{
  "optimizer": "adamw",
  "learning_rate": 0.002,
  "batch_size": 384
}
Rows from block 8, named by matrix and row number. Rows with one number belong to one channel. Each number is 500 + 50 x the weight over its row's rms, rounded and kept within 0 to 999. All counts start at 0. Numbers have three digits each. After the name is the row's rms in percent of the matrix's.
# convs0: first 3x3 conv (model.blocks.8.convs.0.weight, 192x192x3x3), inputs 48-71, a 3x3 kernel for each
# convs1: second 3x3 conv (model.blocks.8.convs.1.weight, 192x192x3x3, transposed), outputs 48-71, a 3x3 kernel for each
convs0.150 081:630569518485490446474446416423487479489540513541567534484407468357388526408457540577506502557510562542553612519537585531503468480507425485465404503513544442482498507511543517472494542493513579524554651602735541629715460480402507591477464501530541505507490485444451463450517554556566565566532515490564528531516486543461489548502547567454400525601559629546498446538478485504462479484380421403387469502512513527519476450424507552556608505467471463433448528512504486442478471424529531523561500504536491474533466443524546563486477527444493556526546585522456495497506511482552496547498467562511438494546516510486457475506470482461442485539487424534548493
convs0.151 076:437560586436499447478452400508538494500565555540620553527529480459458459417432462592633566612574601565480580554561570517530492501470465588516472549500477490508487523502515552548506538553506556618596641583595626564564485462452485495505568654528547586488459559519444498465487563550478514516501476507479487511510498540494462518539492561513436485575556610529548456475478434514478422554524472441395400558445380545485513541454525504450481469454483500470454495459447509470511513491542575495482559554523535531511503525594618653571543601555465492476543510530484540500481494458538508586464450531522586513549595608524534546539554489383412479521534463523572518
convs0.152 166:455433522505565639524511540527525479490557545519497445544473422367241279401319331545433498642336336563368396512527479515511476519474492506457459600476430545497485489500499509496505501491536573549497759536354598434367465419462462505555516500436448454464441496492432452439555538515634529497535520492536560502617478413544492513503467485472430450512466472481436509530437432546451469529421404539466343484450358501502542575483492528463441578526591660488530549520521477502510581482463539482480521570615529563528540463412498552534531560533498520497508489486493478519523542501527485517545465475504504457494517528507424501498425429471459435426317353476508577
convs0.153 076:489526562435465443487420427493523469541560538541611582480516523439446512394395488567606602609565655593511602526554597464475537510498504554560525495514498468524506482482498520467520524556541544578572679569608629559556440436435515550527590624557500473491459474492484468477478551547525549566512509508509520507527512533488475490532492566496473483569530603521504456512439464501440473455405430419321369507458428528530511551483496508509481479461487483449468474472486531496522548440512525503493529538515478507541448518565617641574503577508458495434494511520460511490507488470523533572499517508510647516537558556503497497485506467350338429514458487543631581
convs0.154 128:510486480581516568466532527449493443506501466488407459496469589414484624430517558481520620485426609532565575408455462439456420521530559413422515470502526462563564438486462460432477526450475480410462424406472438537509499519470438555462442508465478564454499595487408512444513536563535572561456449417528410456548445493548591539457462486459434470488415464438403507457470563484542536490539458509569464497563470453415491440382469513452532517588495481512487472419416505494498463461476507449508488537541508438445528501460409486397479561446429505418427419474426442484544465497469444393548525501511407498445447450416391475451411471621599496558607547547576539
convs0.155 117:507464473497446469497479447433567448522580463486539448539562503411447433486510527494524550499479500540645555495485480498489475462497502515560596441503508416432469480528480503502476485445482541455490538486474516535509491581490447608484418496437503619453457542453392535466478469535481487487529558519504462482478451454532579516465453485469440538508478518473404502432376421449482495497559453393465355479545420505467436555558604471483535459505498447392471433462494513450452513443497482413516428414446457420432494402439426539421446552394350581425484523469463501470483565481520537478524469446453375453455456442431439452455503507595522492609672603505649589
convs0.156 125:534520587583646676561605659511491426496580537489487453508527564441439502410434464521551574527500549515449503499496535513459395522510543415410417564537535532540512510552546533469454484500477534508495577452445529471487448472473477496502466474419432545455488588539444514511502560558552563510525495481433465463537441423566503477533498487505408399501426442538548563605570583562559559485462446577537510476470449559539548543458472539493506582566532494467480516537527510542546556467565496473532511537503453469454447469451430511456458558473480489460557488531488419466557564497527543503554527588440454506477514530491475484484488451480471525465406424536504570
convs0.157 092:577528421548476443514513461394521522522527491567548531474466528421478551455525530514499523512578612487605609475477555497489474493499475408445456446510565478506530488491510487459509507458497569513535514571704521652697415504525503538520509552592502570528577633549518587497512559551534586600482489472483462480443440528477515526453511547398377474571536601504452414485462477518473490435462479549629575537582537511522514452475485525596586438437370467518507511527486525463456512501488544523550486531585455468479475514536459507507489572542475562525494535493513472523504470479528554508506495487514461556485461468448423460524479491486452427526567468533586479
convs0.158 078:482502506422364404402415439511525500506540540524560613476506543407462583395442541560564591604580636600634578512578573451485520474481496561553521504500496481508508516486518512483522523561556563544582616569590592620597441457455468504511546573599468512527414481514464472485478521535506522517517549502547489508527516556505515533547492547540490496586544546530497491495449475477476463444402470369310444532516562526518510520489471483512467490461499462426477456455469510456524524442526495448508543503529483524571476535587601633553510561493470489465462529492468516472511526493531529559511525547577594584574548558491488509514496503400349448517565514531601567
convs0.159 084:484498484449432443421427416499514509531529511537540577429460500407448520389431515518548577580573644620612600498551604473466513475487507576539522529483478508496494489459513520465523521512563508511545598562591632635628407413428489498492572565550440470533406461481471511521499555550535566542488512504502474474497486507477484495565553580544519514582520523484464440477444454469427445398352421433359412548534536503512517522490497497515496483486512497497490476498480473464510512459527516486533480463483457452476444474471603601577506527486485485482448469455459462454506494475560536558557504520574548552543527498495465454517493488385384440454484492492538539
convs0.160 136:462430368392333401422419491520479515514502509511494527404480504430479521458495522488556560558612625631649574494522556489502524487496513498458458418383386440406439471481525478488535488525540561559599628637666640666644404387416437410423474419439484510597457485571511556560505530526552563551503521521497452404510465446532505485569566561540518509539526522441442477443477511472492518450437528462451523595591557474496496493506545499501522492518529499518500483502473441453474450504501494503519439439428443442436416412397546549532513513505517506506449463469449453457486463499493498534476475500510483539518478442487426427512453473540562530515557510474444476
convs0.161 076:534566563485494438442410403479541514522564540535585519508484471370397495353416528603595550581560591532491598570565571494503511510502489568525515532534524470530551527495527523498511539538515588579543658553583581591630442407439506524482537572521488487521417478484457481446512581566530555542467515498538524501526494506483482539547499593534496539608567634516497459502464464494455488485397411415339391497480485544534521546491501534516570504477476487474442481471454546504512554446525544521553517500514487480486477490512589609554525570515502535475515497506453526509511515484550564598493511503534554499562527525509505490485506475372344436518486476504575507
convs0.162 100:432514628477487406434373346489482489483555471490508525529516538417437470402393505561571558572371502523353530470573587452485453470457488499485481474471535443494537502543523478481498514511525572530528680473472592498531433433455403540505475498417467442459440553497420477468480533534517510551537476517571510503596470509468485522483401484417384483565514636536556495526448519506483522494357389457368313502403446532492542536422486513468555512491528469427461512469529509482456567405510521473525572475502503419508426403511539545522483554455508575494546529581406474518467463436529454482509380481494537429531531538474423463484438431445423453464380526502536593
convs0.163 139:474421382430384386412380400527509509533518528536514531437489510420448489407443496540566583551577615607579600513518554515500540512484513561518518530477493520490525483468501515491527503506517587585582677653664677661666408389407433393413472428434465503553468507538513538540518565552579609599472517506482477426515492457554569546572582584553535532533516526549518511551521543539506547494500520496480493556527499493500487517521531505523527463505486478503466475499449480483477495500507508505526405387356390403376376410386542558567533552538524535524439456458457440453448431463527530533495506505495508501487487464486439436509471472482504472437488466349363389
convs0.164 135:435505477465352427455432434513497528458462537497531498528530509522527568501596596510586500547563610497493483509535467476488549500529501520555505489628509436504459499444487456537522529531505528524585549526561490513494493520410487482485476519519580508532526445499569555574525537558567554533523510509551509440598601519500476466589664641605812614513575507520510468544559468474470462512527577451446530598577592530556513514581503495536503506543512512494486486430466435450485456460461446436480476508471554649541535542446501455504526436494518546511467560494527556522483519470509516497483590452542551523522473463525508478542522554542491464549718514565611581
convs0.165 133:564557496612707659517565539447475462534540517488502508501511505520580520543569516495528489454535493512540549533503539470468504456470503456477494468487579516501542511560520483451522491500487507504587521558701507530632540574609559591530460505449530567403634679515456529441513529514448454467510478513450468503428444520491448550493510479406364474422404460509525451521531544558544505505565495611687552527532498470487487510530496550567528571542493497502487496569533493528521493515525500544493512545522468491452449434446395482491459562464461455505568552534531556532537536512565568452471515496487526525522527545550559533533582563419435437411383392623541535
convs0.166 122:577564546705576413538445430486457480426473567507600545500427436412348467475527581582472445611468426492516563516529519576542504472476446517485480560506495479468504516485578441470500541555490559518497716589474446468551392478563377516596436398409535522494444543555424460500527500519575475519495498539520516479540479435449424504504532558513560658536493511592522517613534522551499552560384411441322390390441556530515504558551573571539573523449510525443448502485521517481526529463507533468563465466491450415475499483511542567504480464452408491449463543481499500547547557537584505490534535466548450491566512492475446518521503511509408411474493496547541516
convs0.167 080:572610598562557444433379352449492460493574519531569563513462487370358455375418521581528539584412498525466552513568572530483470470478450475478456529491489419456486508512501493498506558515511588510522724544530580587620457462426466642536497558520507495489423526473417467457537566567557558564499490494547528532562470501491511561484432516465376495623519637550496453596469485531463494486356396467376355464497491543513486513453481568526606526498524451417429494498504532474485554436506575527566503506538503477535493451519543584523487543438485564484531504520450476520491525454551486536475478527490475465520507523466454460480435459485426454496476496536529534
convs0.168 149:532478468462406478380359467490505443547518452486446494448445564389452579412469555345419519346438608518582558467438486413508520480492434434514567550516544522481488523477479481426517513505552452461553361514705427511467473528413482522412480479554528551502548531451471462424511482561417505528495485431494467555466543644498581496507564554530548514507498535435504536455529526475506517410495555386463497542545574391491548447476516489554460520504548402369531478405475452424537423379535469496529435491588420420609604574559485517456536549466510524423420477502472514470489486507550497481492413533476414552505422508414365492504455570387445601518547505500579518
convs0.169 127:503543549458396454364369391470519403478535474506477478489479578354401531424446530469391569459343484461534464447415439509473462445510499506507569524524550418472486507462490508447456493492504496397480464411426448574460445473450452532434441450490437536444446524449407463401484447521490454479473494455526465516493463550495603540455370436478412502498499547494488571528499534508570538444402395449419343543578477479391503479399450473532498535513552423360399456428451482360508476386448517465528447441484421344402487537506464531423505573451452552446500462480457462459468515425443418449552432462472334451508444525430355447474472490485398494565612550479641578
convs0.170 105:521423510421481623503460419501491504514548468502515506503510550405451542411439512524559592481441556403357483439433473488559583520495506476561504447494559458498482491542529557497560521475580554560607476436581527443494446385407409437422422435495482474480536536491492487460490532531490522547546497445508490526504480561567504496505546545489375461515520577510569479459498527540502510481442567506492560526438480529553546505444521475520578517395455470440531437412438525534511467418515499492528461495544479415496464417537454491437468584510449487433468492536456498554492533505505499530571417491456489589505498536442451493485436482428483576577523565630612595
convs0.171 146:552578537580589559552563533566522498498560565569575562458425426508367392494404449610474503620455439543440390512552510555580515541500459504486459570506379604551469547494466530520516554512543493438437623537431572511454541479513526524574525554510480481489491509542476494563580564541672598502569520481500487488607523433544461435554550525508528564523549592484379461549411427564462434516447405540449458514461515485458487521503532504503484449515508580558457557555479543475500524537476530529455540602641544501613500476612520524458572534471496455459514464451545518479522516502569532541481548493438549538497472453525555512509553483530509557514539454520581507
convs0.172 093:517574581445502437497467401503529492550521450498551508514532518411426444385397459585629562575500517520396431509580605457475450449448428564511508521511500434489537555517508549496512487505458561627603612497510543459505426396415445493484520583509484475493428500471451491436479545526565571515476486486521545503520474485498434499591522586448410542551579701487545480487485447500455479436345400460317300591528470528519503552460508509475531473455515504459438524498485421469498595487524542512491533519546507439486506472518516546517493530468506555479557539551433464499490476401564504596480394485472556500566555528466454456485489472454450441571560515533561546
convs0.173 145:567667526453582516449538485475501521526502493498486464497535489399564464483477447533545564479591600446464474561630503460514494486502476503455458503509498493526542518514529527558531515467480451535518494486520457413458621559467541631461559610464521506465458530491517543530438486467462509522496496481462537548422432456395356455643498579566537562506590637452460412422492402352390428464406423421461445432437415500437491536499533515504465475516456484604522467514486437437451500491501538556509455515538638419486490376518481532542483470529481555551614586486507526538502491474456447599431509510425559481566557536497541521505581474479521623482569538635598546
convs0.174 094:537432433433516588512547477479515479467544484527571538458485553475512532484520530502544597566557622511489552459499525445556551537486501481510511404481560527560563497499495508488539518528562540538600517516617541549543455444457543570544540569641481518481547608527533542514480542564506553566522481463445459503453448530512489496505542557462397507535529578469448433421442499519479499476520549507595530537431432520528491519464517469519533507455435552590596510510493566510512533468530523476470521547566523476507475459557465518521472538511468491468498469507513498528493502497506544552542472513517525608482460476494439478542517551461563598544526518602640535
convs0.175 106:443559522495444409389340393514460447503548554499517495501507468435469449456447476556589504502455478456384520444472597552472461515510512436482556509532557472506510502533596462492526521476478554572503584503565508539629493487478550546469512469436505457477526553506461530486508523517516541519468472529440539546454451502436480543527459588445468537649525589488523484495474486524462476540359374476446420453478544558549486493468516550534554486447433485439390501439545513505445509527452490509511436451566446431540455453440538519491522504481465516491462609609498529530539486429521459513474478527491527489505465479421414434455466455443459529380435580428456504
convs0.176 075:529509535511499460412423392495513514514559549545589563519490483449448488385415490637608529619515558520425546557536557476529490464480463544560506579527478506555532549493540533502520517503493599619572678526572586544620423417455496530503537581507471460517438519532430479465495538554547541558507506520519542526546504523485456517548508570539375513637543577548562471562496468530457449491350450429353465440458529553529516555454488541500528492429496499438449495466484518511501522463544525469527508512553502453505529478538596599588521586540454514502525553537515511506484511455553506542480479548540549527551530561499463500480492443459395432584461491576581522
convs0.177 076:532568533515427373448407377425515479487576508520553557513471528361420542359411529546531531552476613490467636514544601465483466497480442480476499462485518461536517495510533490456478517497512613572556613521623549600667390402416461566514498569573477471518447535506440492470487541524514546546498480475572521523515431512457478525446465572457406528597534650536517456489436472485411479510412404444442410493529531522497501505446522501529590480466431446461474492479483554477448526459491526464519507491548488456490434479550559565527507588474475559481486523553460479468482475451546511541510468519495499529537527528474451477479472453436398474491461502517573538
convs0.178 121:540548574545648624495581574448509416463614499503511442449465474444509500489576480507487510534490551470516514483453486535490411533508522414485508522558574501582559518562533511507496464499467545543515612558580509506512521602501547649520501557424444556448523611538443458482490506544470479518492452492455421480520404431494489478470496520493405415470415464521543528570578564582635589505570506559605545485514457513464495509442431571540557496538480464451447531513486528503498531436487535511512459561533461507498486523493459419414515532471533460452564465548546466503562541498524565534524509624501478555492506496527540508539560467349434507324373457365413491
convs0.179 133:367346446398416491401478522497519529464470506524577457555514514437460517398476570533575508456461521479348507511435464471442464448447456468504472426460472399406451497518516463394460509411437626643538544515574382343417495462498462456407460499376445469467425501465438545470483531500484486506440490510535542492517458531496452535529454509510470492505464488471544449357347399399377457524396463418343394431474454577554512502452535443368487528433502473423523468487537531523440504449529437381535458487465516544531512457519451506517579578521545578501463476500445445520489439513541492524453415540459488471551546514483465488485476477466456487477398474546505530
convs0.180 076:524508598497572520467432383450509444570619539556576549500447449449388471432477537595564578596535573571528548522517590571486457486512444488491510494491557468509492474475475503455567578538493553530566666562636616598627498501406556643540549549531597515484556527444469428457524562567521576577544518510486490523507482521495507518520453471458426487649600630513448462531464523533476476503425400523457410493401436530511431505465479580522558490450486490466468501481468508486528531476569551555572480527521505502540517530548572600463496564397479522480486459536479486513565547452495483482507494527542507432500497496484465493529510482417462499510470473584569496
convs0.181 089:467491575516553519369341330475491471463630517497516578489479516452447477399434532521546588586418534550445533506548620487531463476480492494514560520457487495528502524555511483472491529519506546480530682485506605558554469503463461644529542570486482492464503622532463473484502547545483531542533468476512478493593470479519551515461412499457384435629514632495473461558462503553507483509425443521550410440424484538491508563445515585519580474469462494489492533484499511462461570521565549527563501529541537473473542534454564595554511573430476538470522491567488496527482471439572507467527455488598490495484517521481440482529479466517512502491456494500528541
convs1.150 072:625595505618450490498386435483515534536540570529545566552560506543554491556558521480442466494425442468456437583573557554551545516516516606531547551494506530499510497554573499601511534561579451432455392422410401364385612545490516474423526582530458444397544425311522438568542541546548528541541543563512490481622624529451528414381534481504645550429488467571572549563554530554501500559548593589576520591450563516569551500534520501529524512506509538550540534546569471601543532676583543580513502481485504513502514520558535502530549525553534518555586555537580534490490426471410477554526540515562574599488413466465512527463501540499616531465552469481565484
convs1.151 068:586473495637638550361513520521510575524530557549574541562546514524530521561558541460394418460446474514472479603502527528528585485547518538548528528543540554510574518510503516522481632592526448432395418398382526477431561542486582545510524561490514362521385343495512440311552545537556535555555564577514550533566552575594652575425532493462539521447445479548546528502537530485495529640572554530575634494449473531514498560522535522462525533524521542528549548546550559611532615645589547540548519496558481540547530566529532491536516496536550525509570491504536457506536453418558492634476439590536528496492433506486456514605567468551627519550636541576471429
convs1.152 142:405406467348452634577569506500479542489483580489470469512530479451426424486492482413459483489488474516458468526479421462481518532532502534517481552538447505510476480529481529588567459488484495482361511455294463467422464444553381448568482472522504447560352411602497531611456467495457459451478470477518524433559511356523491437355343481497574580410508494452524524508534486490501500469446441415347480591419486512533482530573552426468501496479510473467506455429482550555463580596464453500536519546532591563408457524504538503564466470517511486503487463506490530515449521483551518512525502555493482493455441477481482474500462480514591551452406398447380440
convs1.153 064:546474481579627540437563506510528561534504573556574544553553539532548514540555549361357449394399401466398502600498517504526584487476548544554587483504523567513567480504519526571544555590538468447400380432358450420454538504492539526487523619478452377525383331469409444417538523542527542538556551564503523499532632514547542467464526518485483510467476529544536564539516480560436488622532594547612539550533668506546532533537506510531518515511498524547531518539553550593552591676557556584547471471530454529507529589570535517556544526549537534527576535563507511480522499521575521583517535521465484528497511504489560503507568504478592521561621583601573565
convs1.154 120:444533379414381424472383463514521499499504497514479512496494495500430438462442445550438547491424509416468433437537511527504513574550529492499502507517491519570542472509504556556505521584466566571522480523474402386380586575576502399483541386524550558513499358463444357470532557533531521518511551530516463479453502473459512451521481549571511572478401471470431526561544557545520565595718463468447436580389529565564588527517517504514505495483492456446477467463508455455497460587519455539512515468500481513477347383316494550528482489540527498573444493393506596537507545536548687488586544600509513521470484446483495485441403417526479449542518451519569539
convs1.155 114:498511372412306394556561572490546528513573556497467533556539538544509485511477478439541537544512505508492436553540544471443586488544563568474633511518588474485508535497557493576566509509470511493490357375307447409409578584568517508561492364492474458536550415440553338520518527525455469472508518490449502456447548457586626521471448464562543537487526577471506545527559560504482511466510462481518457584372506516542488559580507457448420535531523514514517527507539565524521574554518528498456450534525433518497424426456528533559550555569554490563519522469605560690463578518537593437537533551544529556506631508528578503538425429507587527486598364522635395
convs1.156 126:475457379330297434531492482477462496497499545473484471457470475474391408457429439463478555328276474441406481572503460472492529604620575495519457530551508519512496486506544527531514509504446517527471467477460359348428452485526484438547542453467443432540423429509404443485479478484482485490460480468525516496432485477520535562481414572578627615492496445487495550523517567558517562622581619489425451506417533486507524516524535522486547444418474435430459457445485517515503515580534460501498479491498418495444392426412512523553459472502495468480442432439437268486520556489538477434563546502508484448411420451408464483466431451483543631478393494522425444
convs1.157 081:473497456614522423556535509509545521512549516526539569545532531532498470529501477481455462484419445498543520501572513580562520478527495617580607491506548526522581528530492576542471470532530466441462432446475434379403553579478540505413527558541474475386567390297434329550568585559582566548547560549501533453543550446455518435422530454531625584409409432549585582501486471535524521521520448580508431519420580514508542477472478494487502524516507553526517537533552479536555503569555541528467470516526456433474549473474489475513525503557500510575472514502615583549487514467478599493482512498504553535558524479537494449475460520565584466522558451521578475
convs1.158 067:550519568610626590490547454529520567539523573566532576549569556512558554519567549363364478407381432460442474580518526568538558515516490550543544492507505496489499493514541505570531523574546414446446353407373422472447590540540556514554568543563440486482390417487410375450525522539536534532543562565505504540575585524535608456451492470467488471500457510526545562525505519511474489537568495566645605556548635526580534536554526520542545516526513523553539516544563488599589561691609542598521448446558474502521552542588523518544530536572508518532546549584549534506570534491560596572529485494483511515498556522505591535498529504528602564459602549587670634
convs1.159 078:513501547552575624490471472488518523504523558520541543587585588517541545522548556354336445377336376448398469579537500532530531552525516534514524487438449530478515510529468539558513539596543462449441373417378351383403543456493545501518597565492431445490389404447396417455521507525528531525534530543497517509512573510481510485449490478447450478469482546492497508496451449492420449572580506578587519562558641498529503518520506525535522524535523540569552521562580481565537541637568515582524467513548492515512551550569496515533518532551505521516593589588536548458589511528597607546539522497475502481467522495527561512466508482482587539524610578508590583
convs1.160 172:516526560502489532478443491492509508505517511519518520572583602515533573528560584484447434490423414509482462532538500515517529522516510460466462458447450505507523533551529528537528535549534485488506461470499441469459426385418476433414516483426477487458436456426445456436495495498522503506533534535470498502508488502483511531455498486468496508481528522462438448471436461481490478515522468524511484568562530517532523521532519537533514578585587578588590568601609495510506512531532505526510561556591523514555518516564487497492491503492489495494529556556520519519548549559562543545524519523487504509469495467493500471477494469404425382441410402468463463
convs1.161 066:652552538563500471434499456525531562529521587521553588577576554546551525532553544378367437421381445474412498542495539532517528524520495587542539528501529529470533479524535483545524546578574438449422395429376431412424612493477561552494516615549512432483412356480356435541553557554528543556546565582542559496558589516508522459449519525492547516460410473574598570555550522522446466623578553570581588538518619519535531532527516514509529517528525529550555526537565532633560584682576549581535482477531469514517550583600528515551536532573509535531570482513522511501511510504501512615443482565496491540499508522453554566446526541544618530529593555515531534
convs1.162 090:625456512584405623447356467518527549494481591530571518532551511518492451511514512427474468431433391501486575616501530514493551530474486523552548464488489471461436534547540504523525538498508474507435426478351498494507508499550444401478551591457498348547429313552517493545547504537545534528536521537459495444568605418557568443543570451651698562404475496525598555519545464551462500584453427628495532546468603513580512547537481480476541516499518500500538485480559543597514582654514496515509482479542489489588512605623522512555529481565553551554597586601471577494439421489562500540484507472547530608536469549488457596535515601433597541500564532501487565
convs1.163 201:526510529517492510506479488511514514506518514503515513613610613559567580553574599470453429477455421478452453533527524509511538513503525489491499496492502519517528542536542542530536535535534499494495485483480483488477488480497505502490506519490481475477449467460438469474508504500508505507541537538508518509499515495489483488490496500479483486500490492499497494484474471473458470507508501504511497520529529513510512515512505520507503606609611601609609593611624502512511517528523516523516533545569496495539550539571498507507498507505497502496506524522513518513536523521532537527523524524512514518505513498515523500501501490434466426473471441441436435
convs1.164 135:563562592533366549609600596493538499515449472532467481500519542458482467480483446505442557476399474500473422552504530427426493588516547457442422411439427420416450470474533576509480556532577499436466299311324448440439447424511426340416499406441568463482479392440531452482514512502418464475497497510516475503564498529477461457438503481492312535519420500525447475556542553523492457589367431499415467584537592479532520480498517454490478497485489484483487515531503503533528513602535542539499446430508409409471461384429511522492542501529483471482523483578522283437546540576495446468547316492520501512503542482437505428472482451520442522406496437459421500
convs1.165 143:430521508496528531435415488501503501506481485469491480488462499487409432486453451610484511504343401510385413507563505479472492487469492477418478530521560542583569457519552468422449426453456473427431423426454465441455486504476536451481518500466519419485510390380509438397483467481456459478450455475524407458390317368470445463513563524613655602499578517473480433518501479530531501546530574591483500462421441486504513508441459500486483486448468471426428466453474542492527496478483485466515525405514489479498474416407510485515474416450568489517513558518561488402501451497474455522518536541483524532513431427505451478542506524525537541506435503407367442
convs1.166 112:563518493501559553499403420551552503508523554537537551577527477479498460498524519525478466463399399443452507546470494528598466502516570473425496538481366536577508497494440511537535529523570472442452524488425512549557568451302468495477469487535540522447403467597424501659512495522519508500517526532502507511651615463476567443502547457584559434532524398469532559611589567531552553592549498498546473536547507533502459537524563526494481529521535505517549501514542484569587527561519499488471536508489553489526474489496535503544495509560522558560543511515508416367458509532506447433554478521503555589546423528458442500450593600526617517512512408567504490
convs1.167 071:689579471538351530564387434507518536537547626548561578542554520543525489523526522471442450515446496505455474638534551498493535478492534594522590555499517558546520478515532511610493547582525473468448445472369445436470568526491470428452555576495469387465465281488502462610560552570543537545550569572514482443607646480534565434427538451596671543470512464559574581573573539551495523595533515597532561588477612495546491527541498512525530526515535525526550519520567497562521591663549556583518501520579466507535484562541545514558539517588554539555554544484564569526514472521521567463511552531545522570505436522477511565480495527444568500525541458536540487
convs1.168 139:515542454615489432541423482467516530522478451525451496520525521557548545545534525445489601469495476412480421569592574486580606484465490498481516494518510492528491490538591511569570437509451457428457407512597439441428613534531595473499599427599434559539546498408573391437504520500493505510498517530513450452441569602493591487456481384530506484446463448503494455544566524529538462455528499567483406550389516487491536527548537523517520537547526529539534506507536509530488476589568483583514415464487424613553475508434538518497530514465503483526556553589459587585497584480468494603519491484535560540537530499470532496508489505463512474376543569428572596
convs1.169 112:449579447462418421560546563474528518509519553528468504516522523536517512519527519463434543486441520441439401547569559509469509537544580536497501507523527507590532512563582480559528452469427544492473515542445472455438581530469510400450620494540467546501457341512594370571531537521528519520522553540487391519488523466516612494407488416571632566466446469448470512524575559486523520523563446483398454618354561520509479520566502518555529528555544511535535504524538486481464522595503503523477465507480491568503366440455506523543493502559521489514536586564508511533469529477601588493606530509568520480555543568514492527531438444471480496512579479596678555
convs1.170 098:477416502607446462528442617505473556499516527569552526514524478540530520509516524495569576476448479482506547563532521491478494512532543535549550455478479405476449420474452451502453342477417428490427409460479505453525492527506515458460574590589448389562504426407504546462533531527552548539532540547493533449443520452436494490461539450522560561460555445611683606558568509554523560458442543588526396482550617467549523475512533473496504500491500533525529513502549543647502516563517491574512502481448383490442501497500470437510518486509482500520449513543467510576570566608448476538569540457451422488502473485479509506487477496408516550396523619491591540
convs1.171 134:405354390417474465413425426505529566475502612520505546503505520476512509506538543648477538531434493568524518557520527476488541513406542629552484552506437542553529460448477486479460514473505496492527484409467491495493477490542531519582475495490449473491413459593443369401520555541462459475509490489617456489557413486543512529401486487493525457481497519584448536548441446513480447492518578455533595514537501487498496514532553503510496511496519510512550510521525534552510579503472519533513697498496542438468461484550502505513475491543524449480492478491447516484523477471494425514530452596585525522449489542405454564485486450497441551562480517518461516
convs1.172 084:554458479502458517544516482508504528538536617501525515558554520521495471508532542460394429507436475431425563546556596522547587466423458615571565550510511480414466546553519491475422550554531468476440409435373483426461506466542495481472552617528479323492344365481481521522546547552516517507509509544534564444516555419499518560472574519467503420363417446597612553515488482467423493581403400592553502585487539509543527519507506506530540486472477501498511508504545520595489594636514507557542408461544508513547469544585505482552517506560517512518576517592550549556448363450598597652411370479518540564490466515440489528490534569528598472524572458486574572
convs1.173 150:489443518525483524454526460492517506557568527558551438525485489537454490556493474495598511559510507553480500460453455550489466487455492502509461518549577567522621482509555440506439535455441408371465434451441475530521458518485527578479489572521466423407476464462516533408590539502557533500534489502537489466523405397521534517505476514480504508443417622564617491551495487531425520467439543491400499446544365532569561533523546568525589514451458539447491541497479544554541535484569548498536450430658369409652487474493520512550520527515563587488472500469531495408575391475483416551508450415539562527451457482534496437578608490517599527541518516519461470
convs1.174 084:388361474650579516496519618478495551489494545547562541511515486516477469493464488542456540442406458447504559560549540463518528498512478606623599461487563498531593530496415567492510458517500445464418364376442458418486462473444601527497515504481436389533490358412439407359516535532555553550520537543507557541425491465476519502397461444496496435403448368576571590506505483493485545525570628521474401423469621485538522515506538488469502493470479512480491501490526523590523532570489526547516522492490417399474516517475478479539513491558500532556510498567535502491541573463517573602486561473495499486513485487463442449504486447461507467517544545497494496
convs1.175 102:491479532581490611450528413522544523518500570472496599521516523502508519524484515436446514455480563494421585472532593540439574492574505488478545487496446448413448547504534486539532536510582410366399404419444482468510560473463477479452493601532449379480414347474504535558516533555503523558507519540428582456439590506432469521549516503522528504403452445531598552505576540517440461656468464570521587556523472519509488458522478460502491522509527525533559526535561566573548519587481531496478385426461508404528572494574552522548533482579544530578583524562482388530456422605538524582433401560521558551507462469485444574501480659481588590379544561360491600
convs1.176 068:545546483555498583487421510547520579548549584544567595543549516519553536532542557461414455461413466517383468565540527586546540520493493590524565539497486511453456538575495499524467588527565436464437399407370455425468604492500506526485524636496458346517370335476447475519537531552540539570553550583510578477564630512550536487470515423584591503463502450586625596562552540540447523586473532542593577535499616529566536524530516504535538509511528526539558540545585493646571559679572543576583464494491439515552558576617528480558512508579546537533532541504596482438565416494535501592488467504541534524521457509472501559531524558555589509518595558585573532
convs1.177 068:617534525651552478475403443515530564531545575533577597550550517529531500533529513402446452420400477500476554595555563581535518492512538585588583515478541521489522502548505505578547534579572438489437391428381460414420571492517542474473583646572461415469485319403385403580559562555567553555544570573504544488593595475526510436468528492530606575462445475602625580569528508563451474556531486635522496557467645508541540518561538504524551502506506532525542525525573506631546573681573568570494430477517448470520583535592520521568549523574533542566585554579565587472471510499570604551465513526530497546527506508496505532489526535488576490501594548525575528
convs1.178 126:449556466403439511545470497499494506455493502451493465480478500470415429484457461570406430470264413559416464561533472462473473586506522485558557572648633556585589602530556461462484540508482507445421488502439453488447468479499490441490480420425528473538467392506435451501498489495497490483466496486535531506514524469546536536539531505595685633454579462512527523588625598513532557516544491446504463510430516469467476435448475421407495448419486433413466444434485518428472520494513485481517530486496465546500371413369534491534503457503562500557477578473450411540501477547525569504502576528550561495458419455457452485487447494482430466508380457564421402
convs1.179 125:546501612572447564438432461544492532531525522521575583519475463490485509518496527528567615606650630573457489465470491463565470611604558438364411431448445409411453536584521510516513522522535411549506383477497489508556595422493571484501528564500613375575538426459471522589504504507496536536506548550408523485471626582507430442484644608575652581537517554487526519533560553525419482464373523483466499510467561532571510558528536471517523485469500500521551521516578456603528444573534503502488526732618462591516498518538498450553483514520502535519510527495498468511500489492494582502546580540483470554532492577479499536505483513570561637618516555569528470
convs1.180 071:641552433413447555530565491511508521573553602543549566555548525580549487544530506523394458496438476488456449613529526483539588470566568571509541525529529563527537462453542566557522526590581509408387416416358429387451538572532510465475512523515483418488478306368522412490570570568549553554567581571575453475536656545523583476360478435540586561459507501571529561554558511523484487626532568574557563605419454508529512505532489535529513517513532524541528530540555505571535565619582533559563511557529454527501496582490541526538539502536561536550503442456570534519424539560508502506539575522549566503467433478521555509483520492506572474596545457559539515
convs1.181 081:551466486537512706451339422535536552495509596551570557529537508528507469529524518518384459463404498511488527597494502532543515435517560544528569468416452552543549501528498515522493561524495511472422427433361469454496525557463488381486558516492418421519410252543503448559533533547574550556546558558508453448542560481547622490419499439578688602462487501512510570511508492547485526600533458581446589548491564472505486497499508507456527521500530509497541519519574509546510540603509528545537487520547415477518517565473522533555529461570553583559566585558495576480457480485548531458483506548566561514487477552487442565491534510444543476526533502569474541